{
  "model": "image FSQ autoencoder",
  "dataset": "photos of plants, animals and fungi (iNaturalist)",
  "train_examples": 77898,
  "image_size": 32,
  "crop_scale_min": 1,
  "horizontal_flip": true,
  "bottleneck": "fsq",
  "downsampling_factor": 8,
  "encoder_arch": "convnext",
  "encoder_isotropic": false,
  "encoder_norm": "layernorm",
  "encoder_activation": "gelu",
  "encoder_moe": "top_k",
  "encoder_drop_path": 0.05,
  "encoder_num_experts": 32,
  "encoder_moe_every": 1,
  "encoder_expert_mlp_ratio": 0.25,
  "encoder_experts_per_token": 2,
  "encoder_shared_expert": false,
  "encoder_patch_size": [2, 2],
  "encoder_depths": [2, 5, 5],
  "encoder_widths": [64, 128, 256],
  "encoder_kernel_size": 5,
  "loss": "l1",
  "latent_channels": 5,
  "decoder_norm": "groupnorm",
  "decoder_activation": "gelu",
  "decoder_weight_standardization": true,
  "decoder_widths": [64, 128, 128, 128],
  "decoder_blocks_per_level": 2,
  "decoder_block": "basic",
  "decoder_attention": false,
  "decoder_upsampling": "nearest_conv",
  "levels": 7,
  "residual_init": "none",
  "optimizer": "soap",
  "beta2": 0.999,
  "lr": 0.0013,
  "beta1": 0.95,
  "shampoo_beta": 0.999,
  "eps": 1e-08,
  "precondition_frequency": 10,
  "max_precond_dim": 1024,
  "one_sided": false,
  "adamw_lr_other_params": 0.0025,
  "grad_clip": 3.0,
  "steps": 9600,
  "batch_size": 128,
  "epochs": 15.8,
  "lr_schedule": "wsd",
  "decay_fraction": 0.2,
  "final_lr_fraction": 0.01,
  "warmup_steps": 960,
  "weight_decay": 0.5,
  "adamw_weight_decay_other_params": 0.05
}
Rows from block 4 of the encoder of a small image FSQ autoencoder, named by matrix and row number. Rows with one number within an expert belong to one neuron, the router's apart. Each number is 500 + 25 x the weight over its row's rms, rounded and kept within 0 to 999. All counts start at 0. Numbers have three digits each.
After each expert's rows are labels from the 100 images, of 14976, where the router gives the expert most weight on average: "strongest on" is what is common among them. Only what is clearly more common there than usual is listed. The data: photos of plants, animals and fungi (iNaturalist). In brackets: how many of the 100, against the usual share in percent.
# router: router (encoder.blocks.4.mlp.router.weight, 32x128, trained with AdamW), inputs 0-127
# up: expert up (encoder.blocks.4.mlp.up, 32x32x128), inputs 0-127
# down: expert down (encoder.blocks.4.mlp.down, 32x128x32, transposed), outputs 0-127

# expert 20
router.20:464476452486465470490501515503504516414540537503492523499530481489535511489486477508507500501514509491517520474525507476510501512468529497527516502504479510495533504519463524502509480472483499512527517424528481527514484515490543542475498503486460505501429488527524472461506484494509531514504511451543494506532499482514569471516509485541542476497488482479519529529481476496499510519495
up.0:492484512498488543461485464488454483472498530551471516509490517498525476530478530497448564512500505470501559505526492502493515522515494523540504503483524511471483503521550505502509487553491507557471485517512461493541475506532449499506463518483488503529569486475500483501514552466526491479503491515518488488493517494523467513483493524520476475496488435477519490499509518515484491523493
down.0:507517467492487491579512471484532458515521566495465495507522488494538481516454454512526471497467462535522535485543528476537509539515491462473502483514511496521495514515491488497506471525503492472481527516461507512497492549476498535478506517487522519510521513472503475502482515458529513508497530505534501489539505529501503511470496508484541472497521474534487462519530530551517527519538
up.1:522511450502468456484496464517515508449526510509493506457517533500478501448490506522481504514477489445477536471502444477498552487495501546482476496490523489494506518481484491482503535520491459461502493458467503548527476505495525507499504482502479504501501498486522513481471512478521504472484501479542480490560508475506494463474476517556527502480482482540465536449497483525525502532540
down.1:510509473451519560498541482515491487459477479503540491513507512526456504516523453510565511515494462492520505491514529498470530491454460503507510571545516513489490549495500480503502517524501511471503497504507536491495438530500469506472497523495537489551512566500505506519501535486446495514455496533487478483474497470494524513522504493487474502546514519485490504500504483507483490481493
up.2:501481535479529503547546473490476486504487486478497449475505503499483507523493490501478509541509509466472530543504484485493514528467482489481523486472540488515481497496513449487517501497445554499533510544536467501511511487478561520472503467507501479481443465517522502515563536469495515460494479500486515529519491501505497442515475531466512503530470523531530467496513508513471510491497
down.2:504505527503511533441524516526551546470524487483504506483491504483470516483524486509499530508469560518469509471498526495514528511535480527477517485481485536463483484511510488483513491493517474501509521524496485436487545491472437493524504490474431460493457494529524520533509527533496514523501510486537571467490515457533519502486496481519484533512482493503506482492490508496478489462513
up.3:507502493490538523459465496503523543518500475521450493448483523487510510505503491498528484490497512496473513502509509522487529529518511531517508497507445506516456471519503454491560530518513512603488512528503512507489497528518487507506511524524463522485493545506508518525525514498514503488492518510480498464430517498476509522506509490457561487501519517498510465552497474493489515498446
down.3:490494504496528545511509497494491540525529529476484515464516492477493523490516480488515517522524501500510529484502491493512453521520460529524501488483542440500531548459492443483464490508497544535532511516510501489490524549445523503490561483515493527481520475542513506496535498524518553513513497513524497495568490522495469463475498497528508508478479483504497514490494520539540537529529
up.4:539491519529502521513456509529496508464486484506485500477509471447488474545492449504509535530481468491490467448483498498510536485507502482486456497532488471465455521526517515502560496530505426491504497503515493528515503525486476484494476501505499486506521551519455501527518463520492551512506555524525500502485490486517513498506533436468512476529504479483492491526501480469504526470480
down.4:495498526504492518502473522465501500526482497531460505493464527472478472504477503480500514472559477483546479467520501521486477497465495434502524514494541452520510511502504486510486487528480521554481501468513500485516523527501514500500509493517516528513577452458455494422514486524502495511529497502538449501501498508519467504501513503524461477495496492496511469501515534525554472486487
strongest on: phylum Arthropoda (69 vs 30.9); class Insecta (66 vs 29.2)

# expert 30
router.30:500506459488541580575476514524488480511468472495498484473494491488518509576481469454487525513502515518481489504442539507488519493504502475445500512506497487514522497483489455466514524505492485487493491495541523488500504490441498498495534514488456500487507460487486483553493495499489519520514494469497552513479493473515519556493518478499514481470511473505475474470524474479507506506529
up.0:483497513548513514492491475516492484512485499457459501504497444465478491533487505486524463511501488514494459497515525535518554466529501562518491486520473478549549481506498529509545469564525496462513504548497504482487496478471493505527454480503523471497530490480467522504557477456494494515487472503508547464493505502500507498469540469540479490534482476480498514497499495505530512493487
down.0:452506489459505478510506488503472486491466483499491491495508511486465462520531522482510517454495484513518534506538520497471480527518512464502502481500523436467508494473469479500513504538467511501489433524504520475523513487506543473459471498476466489487552503508489502500438500480478481480503534524507520520545535499513500479473518504448492501487533468477513564485508501442473511469519
up.1:495514501478561464537496490517506482502517516493484507523465477537481494523506490543446544473515488491473532519454472519484503505511540519483476536497468489489545497479541478520539496550490459513484454479512489495560487497461495512495532465488516514518521509504476549473479562533509510511513529516476486528503530484499482509547483517499495471520487493529471483506477527460499487529482
down.1:520512520495519542465491521488522507481481474513493441515499458534501484502439501489475482507529500452500499469477514522490487498475534546548518570489458500519493518507500518547491441490515524528501502519514507514474495495500465492511488500474475459492530540525459487527515498492507471462505491474463483505465510489457505494494460558532526502469487513528512519507474501520507472509456
up.2:509538503508488479526533554490481504507519526511509516553533505493508490519512506549464510541499468506473530541524467459529516499480549489479492463489500471521483487490523486481537476522506524492483453489488519524480475518491492545494512513451508520527500514526490494489524552534498530467502470493538460504469492487529457524504504512510565503504477464508497506454522495523514523514440
down.2:500509508514491509517520550535486476480519498486535465499470502507459513526474514509493453535524504468505455534474514465484501499472503497536508472453448446485514479500496480548505533512471483491496514501517475471504482467498482459518467456487546472491478465453504516517509524469478488495473466553462510548523466492526486517507511504531529486513501494498508490540524526488477509457470
up.3:506490500511500457466495531500531513499533508474514495462504507500496533452501500471499530493513496543505439500473508467513520510503493479478540519452557525502453492501469465478489526468466527476531505439483499571521518498529524486505541512495458521497463484497507482508520547495505505485477446498466518504491519479497488519509470499475474491488508479439485511463503511488500505530456
down.3:478499486522477506513517500496501486510548521479531469477509492495515521463493486516501488541531494479469477517538479518521528483486457497480463549551487523511535475529472496482527523497548490465520496539495498484513513500521473492542467525537470529472429501530520477493542556520510494544530511527504485532498475505510492530484497511472470522484521498523541533532477465496504507530536
up.4:497524498484472498512523497498492499522465510498467511534487486537543510468505532504441479523480512485504493512450449475519571482534505507500459465491488498504498502491549471505540464540491452494500480518486510464515507494489473528434514481517445514503525502529521508519498503514502489469480482461510484454464517492512500481506483546512531517481496465505512525510539496485485513441526
down.4:474497497466491490485526518528463501520492562515527479498510486517489474534493515484497476517530465499516461493465515469503505494489555498534450502468512480496527490479568509525503545540530490541509490511500508524487524504465487499456510509536536517508508539522509461490546497504499487505469494501484510513478450479492540464523501479477535476521512531505523520479495480532415505495511
strongest on: order Charadriiformes (36 vs 7.6)

# expert 31
router.31:506512517510511499454496468475467518461546493538494559498514523493483504479492538465532473518533499545512528479539461456456491515512502515482499499534533507454533464516477485530546508478508521489491483451519492496490494501481511522520492464521504510455534511507491510465490509516474452498453491518497502497534437526538533486511495537479455496484520511503503520494476475487528470500527
up.0:530519498493501466489537499520526521492489479525422550499503484480474491532485539447497519468444501458501536467511507477524516533559502507516505469478512522476492495530551531529503445523523527462492518477530515458520513493477495493519484483502484480529479540522486493470485493511495491505488536516494466521523517509486466531499497533517496522512527483472522464478520469464497478481522
down.0:510470529515515505486497512483511534476507509589535472451518489501479506477477473493485485499480477489453571496531471509513528505459491499498532471547521520500501484521485499481509517525486515487477520475509490476495507526445471459511519521483494501512524494506518527498521470499490461490564517448499499453447505529492501543493476494492550523521505532506489477472536521508509514492490
up.1:515484483534540493514516535470522508541479551476541464464513471513482521468520529483459543471478513499491505505542519521500506522536496515521539519471495502528525508515484542487471458507522521507533499461499520483500480506478483506515507486497468486495545541509521525527498547507503503482511557452518467523469485523514482523483486512448520504516502473497499524434508488459490496468538
down.1:510532532476467523482494503501471508500457501514511453483499501497524538541495515499504477512535508481506486497469524481482520501539559493486498525516490529502436495508475483460520577499480495489510512450480490474470516499494513504509484501476518496497484473500517491509471484538502475505510478508489482490469539530536485490453474515531468486454462474462519531553491482490483447497438
up.2:481454541515505501490522428520497473448541488544435522512507510525486485504442505490511453478508527494534464506480498501464469485483504508495495497497477476478490492481523510515543536503483501538477493460503496526531503471505493471479500483497559493519491489480480478494444491456512515464515500546486496480474562485526510478492488488505476510472491502494542521515461539503484497498490
down.2:507495485548517506541503505474487477537478480490504514474513541506480475467510477536503506478547513522527495497517473510527511504529469528519492471529514496482549463480521482468466553477488479475502495477494496484569503517499502503487509457499525496491479438420517481485524466500471502496478454489477476503525493508500521489494505505486551486483481524459493519475514457497483490435502
up.3:505489448500488509523521467498551508484557494482512503523514514491499507497473475492525476508497519504483499535502517529509499538466520554483459512475550542515448484501456541472492549506488516513503476464481514505537527522503513535499529495488555502475510500505520477465507492478462531465511495497503547527484492478529536472525499510549494511521518525505517547481514563521508531506493
down.3:497489499520491479480529500496463493501505497477482467560500491478451504481516507485473522512508518471483480496485518535504541514542561481541480507470502573483477476518494485517497481522520488488493525495477472518512515528469497494494511502521481490535490488448521483503521504487450511493492479496502541499528531484527448489516485506472566468519502503496498549446441481476479492544531
up.4:508515486505480521532508538497509497507452460480491524502533525491522489499465509494528516530490541539491481478502508490507529542472445519477512517477476523538524504488455492466501483478504499480500503488493550485556546523498491521490466473460498479488555463501479498566495523503469506506491512470527482517480489506493472516494498514494541513527510509499464482493508460408470508475515
down.4:480514500519515546488489466511495493470442506538511488493514511517552504514528478499516534490532524471513495489457513483499512558556452556495482528519537542510478484483491543508539565457526488508491507538497474527508521522502490463458525518536485510543465545506475538528487533521485497492507498515466525493500470498495503475493518480524503485494505499506528510518481502509488485519456
strongest on: phylum Arthropoda (83 vs 30.9); class Insecta (79 vs 29.2)

# expert 0
router.0:512463514498498518513513546517523527496454492474538470533489475489430468499486497474463472500506469485496451529479534493547500504501503492509518516480522477515494532476473541495446464519506507513498481517496534511489504486519512543543470486468486461495507482474494534455537507487532521514511496513504469480526490526452526488479488453515473487568486462479485485511483487474517519536501
up.0:479521506471565516500475494478506481510462513492509548521503491523487519452437524530504505515502492518455528512457513514517469482501537461515486503475509523480527532486447472579484488484508507500505519532478530501538482487466529544453514494486494523518476515488498505468512488483496507535479502429467478492495494517527528523498511470510479505498501520492498502532480537510530502494451
down.0:487488519521482525457490516534438471503505495543477473549474500484486472495472485456505494484483494494471494495458495539508516545502511514509539494464488545508449540500465502527483496500471470503478476515511501521556497488491483511480480524482503493505478489520496446494511486502500558499505464490483516516525467515465484465487496535451493474512483473501485467499467439497531496441519
up.1:488499465474530496462513525505473500499502547503484464491490539535492526454517533455488528515466491470510501499493509492472476539514546504498520581574512498513475473469468479534466468491501486537496480522504497502546476522496463455507469453519491523466473489491497470496492482520486484490480446480504476511490508512512504464513521506534470496481504514511499482538543494484492469496508
down.1:475538536524512486494479487463502488503508496517491539495504547445494515516557494440503440468490486515482514529538491498531507534509499476491527488486499497505477498508464465471480505470516504553488473514564492517527480505498533448533496477504483512466501470450483492486495463465528520446521503495511527478487526514470491504507517497513552489531492517492521519520501467508534534526517
up.2:500510528472497525533485495488511503478492492525505526557491478495497540516480528486470520531508520511488483507446462514499471499481535473498440475506514495483498508480498474550499486477522497512461478520457525482536490489512530474478472507506503517488512548438523496550485513533483484547496457433488487519486518465524545516507513500470488517500516528515510556546497504466504532513516
down.2:481489487493492509449429503494488493514506493499484480505455537503510510528507478521512496517511492505510494517497496525514515490495459502494502568489522543496488521502462508501525488500528514519526449494521441554521478495499498507541494491506489489529515513508491464467527508457439543534465515503510527522518466518501480535531523500488419504531495471484466482527509454483535483478513
up.3:491495443539566571509500551528493534522492512491479508492489507458493525495516510486497499524523506560501528506494560477498461477489539442484524533503491504500470494479538505528515528527532480493502479511540503498516483490512484495498475470495489521488522513496506514494515527539484500519497449497469540511516515522516514493510509512527489505498489512520528526527550440467510474500551
down.3:489497487470506507475536511536540497490501498505504533511477509486503499483533491464486510509520479512483519480501493464498510475518520485497491502483503532499482496514506422502471474503530513479505478484480512517506483525448572505484500500480499520529495536524529502513483517549481572460491530509498501540474495446498507506570535440486529509485492498501483508481490540500548501537443
up.4:532517517472464526520499523469473477525477502480501511456502515444488499483469502522529544489494522520472490528504577495484500517502487462486503508523528514463480508460471495520521516515470476482508526555503469503541529547471526493491494522530535502506484484515525544513446530508485516511515517507486526519517485475522521498527534493506555523559509490485469484478537484525486520484467
down.4:538502483536498507526503487491497523471483476510510486472467530517511497517531496491514455521515506456508521506511519507486521543505464548521555480517527559516491493504484458498501545469518545475515507487499502518502466526474551514537540514525517523547484518502483475447544522545501494526528460499463482485494512523514481513498501509462466497490486508503499441501523476460506514507548
strongest on: class Aves (96 vs 55); order Accipitriformes (29 vs 3.9)

# expert 27
router.27:472495580493525509491468460503518452491507497492479516494456499539446475518515474516501496542515504504514486502486450517531500501504496508485490459495484472489521528498496507497465520528504487521469499509474489507482519480487522475560523499487501471532494467472537533519457474510536538531531482533476522489463518513462504524500503458515464509539525515514499507464483531523511523502432
up.0:526577460498513481504477501516468515496518491511532465446516497536510516456452484476502538497495545520495506530472521511501528491515489499532484491523451442486498501466448464501496458503465501508491497481488467527467518524506474511470459518513493499446467514491519463492529482498529483486493494529526464495486477510510537495460465523496500500486455534487479473506469501483483496474477
down.0:521520478522537505459477543515500459513561452501537529512514524541521483507495500499509465523498527517483473497531512521515517532534535513540461478510522496509499515501488486504539559453514482473526466529492553500486513511508530519531472517509513501536483515547528491498515500551500535505467469509526520491466486515490505516507478461460565513506516481511483493524515511519507509499460
up.1:548512520517512540521486492485524504525528497510517455561497499451509487481517501478492513514495539491551515484506541540550546446505484492500473499477467461511466502502525513474567494534509496490532508499523445509509505505514507527506515508501514495500518487507500514516487513502518515531509467502534493445500462506501501480483461495545536483497502498470484437462480506480447493493536
down.1:551476511471511519474495488486488496477531522516504496506524476531519444540490490476537525493496485480498500474521489526522516492524473514488519498482514478514515510527433509502524568548479495501468499484499519485535544503514467532518515489482512527529558554510517502489490512502558461501512501489488516493466526538517507490509525470450495492495540476504484490536542574506495491502497
up.2:516550505513476531508521513515502503513482477530476482514468487501511517430501512475490457476507482528490503541456502517515473513480497517492534509507471491490481517462464524486536462513427520506484523486524478521540512521507530541468509527514496481444556499493490485492490559496482468491469492484500487506464496528500533472465468530461515489498511468512483547499524518458486508469510
down.2:557468507533496512494488511475508505518485499485471496482503506506515519475503514477481548495479518480463459459516478492505508493477479525474535501486527562518495530519507524528518478498540498518502473506464500514486479516518497521530483527584565532535503500520465511522466515487490499544503506507507516442433471491483500490481523525495478498492478491528501478532517483551462506459513
up.3:508488518514515487516516467502487502503485468503520447542495517471532493504505529500522454440503509499516489496513503445480555472553504510507504502531508533511458510486525515490486493481505512518494499552548504513509509478492534470433483527508509528521509510477493489491469515488508481515530488507518492514526534470506506484543512489526451515506534447484514569509520512510428509511532
down.3:493468491458478500507459472482507532487470577494542544475461484481521484519466486498516484484522446511516483485465482497496508498516507516490471480488530517554506537484501490530525477476476505488507463554495524529486491481457456485488459527511522482496507530549496534453506501532484500488508550488495483499472499514465472460553509481478459516501498505482466490502500515495490523494529
up.4:507486503537541497481514479557523493501472502457496465448508514535460498559504520486499476491500487483517522437538473469535464483489545507517493493523493508498504504489477490510422513526499485504492488481449491529492502491514486500555465520486501485482467465481489524510501478491537527493510487531514475505477502504504491460537469511548449525509491518496509508450497498499503470530460
down.4:511480495500481494507552470463509490565458535548531568471519488479509501468527497536488527506500525464470522528531526482513518511522540482496465517526502480515520497506521508516494542518531478469484514482477477460487444510538473505500474523493466496507494529459518483471503461525461481502500514480519506537509496501506458522513483516484505482509520552507493524547522511501498446516500
strongest on: order Lepidoptera (32 vs 13.7)

# expert 28
router.28:577508494484501487513492504490485522606520481489503494521500516496527514474539490505481509529471519496487510504498529485486520481503480507500493510494488519521506503518494492500463524537499512511501515577492458501475500470514441433484506506491460512482545509490448490502467474479499531493482487481485501501494507487496410547513497509466512510523489513478495523516496527482471498496497
up.0:519491502509511527521500513469554470509500503489470478455472531536499499491536501535502530511493510478525499443506474461509461485495498462495467508480506483521495521543522509492488487489539493507503485494501468514496500463526497532570497476516495451485556545517463520557453475461522489553467483467507487496487494544485486507518494514502504493513506508504476539454515518520523489517547
down.0:564498516464457510476486538481524440504497491520482554548508488520513521528530509542494507503477457513493487494500491520451547488482516484507490512487481443510506494537485474514526517509534509509531527491495488510574524519566471493480515464521497459488465513545508500479504507502471474509497471481519512466497527492479485527463499480501522507475517523476512516493501476485500508453527
up.1:518524513500494487498525479496518486482570508453520537533560550486474526499490495492504524491502501455519516538473490470476533450433485474475508470468492486484485510534485518486552547483524504485512497501520494497500504499508541495524521507496478510524455527512508552485473509477473480508502468494493523507530446517535495507494495531485461550495515540519505514473504504503477536465498
down.1:547491475483510507513500476489558468498555520471521493484492524518514501497485543515568495515482507554521507478454502459511437482448484559489520475527534500533520476498504475537478522495473498476494487540510531492518515524490547492511476498475517493514462470471535485476489530515502511508567537542512507494526536515518505502495509527504516505510531497466492497509498506488503507503473
up.2:492531505508534537512493495556523519493502521503495531518473438486499501519497509496510511457484476525520493499513486503498478435506524448486473555514476498537517505484495511492474516515532464480500514500515498472488509520479534520500522541477501502500457530479541507509496534512532507543514482520516481509451478499521534461496536514465505499498506404474465478472495484513461511499532
down.2:516488501519477534487515461467483523562505540529527508562494481470502486517505490513473502475454478488532523487481485475537503503448512524527467490548494532514526507508495484498533495562460517488478503499498509545509490498495521533510515503483519496526538534484467488484479452512474502504504503474484470501494512537467532516516546523508500524506526503462549538537461532521469503472507
up.3:521500466523496485505500513529504481531491541509499516507487460510499479528521478536478496492526509492473501472465528513490483492489523527507509489488482524536466507506477492454509503483501493446472500517473510502487507499445503581519468510510515456510482449490521431500544487501469499516502542524532551514530551492501476499483485535499486537494499479501485560503509498438531472492488
down.3:453510509504554462459447496475501516483497496502542473458475476511467471530496488478485516519540468449515487479418493514490515496532529476477545542485515504496487475494509471522530461440487501450527493517524531523483474475499485475514501501491493516540508525531480515515513497503465516494509467484511508490493487499487524452503471467511512498486506545496541532538506492514504505499486
up.4:444487512509482537484520513471521530498488512526534444494474511512471530478480523526532473449509512482499485490531554471503497504489468523490502506477515514508506471478478544474518448473490449533516522499476506507467491478543538482504524519503511492526535468484494482533509467490501529507515512528526498494513530515550510516518506496548439492515508475471522544531491533513501517448516
down.4:444485491485479528536520524459473520520517537528490507471453540488456512501505521520466492466466467512531471497514502470492528525518506480468504469530524527513519490485506503467504519451555524475505506557522481525524501490540467473498500513476520518486535469534487549490491482474485515534494478491535479519489504506490531487523526497491486500517535503510491513496504462509421513503462
strongest on: phylum Arthropoda (76 vs 30.9); class Insecta (71 vs 29.2)

# expert 23
router.23:461455458508468488433503513478576540467514538480524503498494516503456503464477526487515526495506529458500533492485494496498494516494505495513551559535512468493471503536535481513500471495525485522527474479537498495512507472526507486555500498513495492485500528514514521477501500494487482483497492486480467475532446529477486445500477510536508492524489511508545480521521469511467478492522
up.0:471531488532533496492554520475470516556503511489510550520485527471541499493503492518494524538521491486521521528498494513501498495530481506509511534521514514492470508492519466500506473547487491497481497538535525517565482486507482536461508455490531513526517504507543486474537505520560510497494475494481460516491565520484449473515549507497475486516521516506506468533513518462527499530513
down.0:486482528515522549564506492529498468527507471475547534533495520501528537512513475504496477524502487515472525489531510482515578544523481497470514474510538507501500498488495500481482446527459488469504466517523499500497537477515538495502506509485499488489503494515480508518482499486524529518472538510539499538487488477499572526497488501495537485515468518522490507504551488518538521551456
up.1:479440479457474490533517528525455486521485511478465506414543470462531502454488505498525501487559479504536462490502478527498512513508481500516527572507460494487479476560490523518509500509504504483487516486510507490495485533514523534492506476520487523496482462504512539505520510524561506504485529488507497524556493463497494487469526471497520491496520499500468513512509495511497488467499
down.1:450487463516507566531527445515484484514501521493504492517491512475491532485479526477484485494480520473531475513514486494512511487523462517465528511509524479514502517469493453484475532528484506468510531490520515466497522477507501514492476510450493523479508526541526486440493489501481489526463512488529457510529476524484551428475509472504500514459503467505518499542525466481463493468524
up.2:518506539531526522551530526491495455544511520528475566535483469478515481507530505499477507506495530488484494494488487488482516492478544476486547468506552521501491491457523530536493537475527519481532491535477476475515488472470477469531502551514453487497497494479520511535483543466505498459493494480471480459511470524484480541503489496476499514468492518496492552502512500480510501539480
down.2:509512480467511517467523500493480486513487495490552444510498497533537550491494485523480478533507507533460485517520522506535499469505511483522507516483483548496465524494528473508521511488503529511525471504492462490500494489453496514534495532516461445514527560525541496487504526512503475526479507498501526499497436468482503530537503501534531491452496476478493531491537574517479491528506
up.3:476458479460515459485465519507501478507494530469535509513480502480480501538535491517500526504501489482484496484488522486482480527477497497492490469513475522530530482533534463536445509501496506500519488510542453501519509509526498460521500506510467523530473520481573489484483478489434469523484497499477499500547457478502510555529471525507530512501486485496503430501492457491538487517474
down.3:533528497488504485508455458503548524511508555527504437479506435526507492490536521487505525486506472465513498519504503506465496502513533482534468503517470515513503481519485504493541478477492524520472546452521520495472485519529518490510488526521528506485436528491522505519499498504456522482561491482488493486454539547514520533546486505516514502515504494488493491506520513514484544514547
up.4:492526517539491453517492506481488464494514458460532478492494509492484500512497491527530532513454500494525510519540500500475508446522500522505514495536477489506535483535466470482524512539512463533470476525559538512489504499474536511513502424508500488454517480459500500487501482523515501548517461541488538471544469525507464498531524499489461509483495477513504503522503462465486510518509
down.4:472495537474535525484504492497546481490485492496490543547470483471509499482482463478497531501533499525530493511474507506499527484525480515474486488509468470493544482492478516519524499473521500476489499481539476480487481535550513531497518505472482498472493503508445468471521478441528527508519540536516450502432505520541549483522501495524524469495508477466524440506530500503479523514497
strongest on: class Aves (83 vs 55)

# expert 21
router.21:511537548545475536524478486522477440523510448526485470521475510527488483516493497513505527500510507485518517476484495531508493467528479506478474449545522485482489482494542506487539534451497516442480485483511507516521502486536505486517517474527486522527498496489494508522466494509512529471484475517507503465473510512533504489511484511542469491490524514506483539463468566533515508429492
up.0:474509503504507523553519487557474544497508471552533526513492528498534468478541473502493565488542534518507478510523490494509471494499524476492475521498517535505468486504512493515486507501513515517477484523530541498468474533505513497540469508457490507481520509502498502545504557513539485516487511548503505463476507513520489523499449530468503535491479464503549529526532489465485458495497
down.0:492518525477516499475541494519542534505480506490516470493501522519510491480503531491475511481547489501507506531479508520513533538534519455480441495505478528499518507478537526485548532485504493504498448545484514495452467506454508506483504492519497501519498485474498480472519492523454530508514477439488483541547479505486516478511475462500531521470510478492551491501458462503541523460543
up.1:493528528505493509504504455503503481521432522473513487488451495482501490537537472536537482510451449478488463476531504473545537505475476531499485474488491505520542498518514520474487466552509525482479474457485541472512493489478488484494484501488528537542502480526491531506506524498498479510518509498476535476522501476477495467526522501570516509457524491505511461478473473463525515491492
down.1:495485537494530504485519488471511501506549504517489572517474481491515479469490496501508531511526520465488529482499466488468474485501488510524485550519491450507493488532485481555490447546438485486501527508525508504487525465461545486516485523471482500491526555511466502495515513501537475479495529484474476509485505516505468529523523531463468489468549507506516487492493490448528493497460
up.2:500516490501531477512521486482499446508524464555415506515473483530511508485518514486538517530550516522509505521482487451489513454486460553457483535464514505487471496473524509528471515500517509497495493467463497509500455473533500450503469538504473502484489499476524482504489499534562505466492510504528517467505549477482483488472500493516522510496509534521498512535510505473506513491476
down.2:449508461513478513486453465484506455486482444492511505537510503501469499509495476471494491520544463488498488505468460537498492511524517537502474501514494502515512500508513498492533519476453486487517473508482473493509458499534464491481513472472489543489480486498460483435531454490502498510498464469500487521503502431490502459529454515481455506464506447510490494512473501468490468464490
up.3:499494479501521494498543515512505506458506504506454488482452482506526507464552508511508524531525485484482500492535504467469485486490446508496486510485505488447497518457548550530523488478483478535476482497519483500538487529496467459512493521495489484479502482482575517525506481534542484456444462516505485490473520477529461491488485491459492511498485469520549509511534466487533505498502
down.3:464516496521498514474496553514478515492484545498508461492478597503466502501488524515499457531533472504503486552464494499495461484529451510478516483539473504565493505525509507493491541496483493488544483492501509498501501514529498500483519478482489502522489456480502448492494478446486504505466481488513500521489454451505505481481493487516444481501495496481498501487476477460487501444487
up.4:515522520522457508484459447508495509499435498454486492478487469517521494471463465529498484488481484485481490516490521524453523534482518491532476487525466500483473533476483437554475471489525521469509480547521492527521535483470496514464480507472533502555499525528471496495536513494529456526541513505451491507505506497482507484496536527526481479500478493489501515529487491514477481473520
down.4:528488523512543519511500490542485491509534456480516465495488466530513487523474503530540459455496458515494504466525524513485512507466466501506481509483518472511497521533462511502461470507480518462490498519504475516502529495483518509508491517501489519498475520552486534515453535506534527518494520474557489490480484524497515521496519496463519505537514527481571553480527575509503497526519
strongest on: class Aves (85 vs 55); order Passeriformes (65 vs 24.9)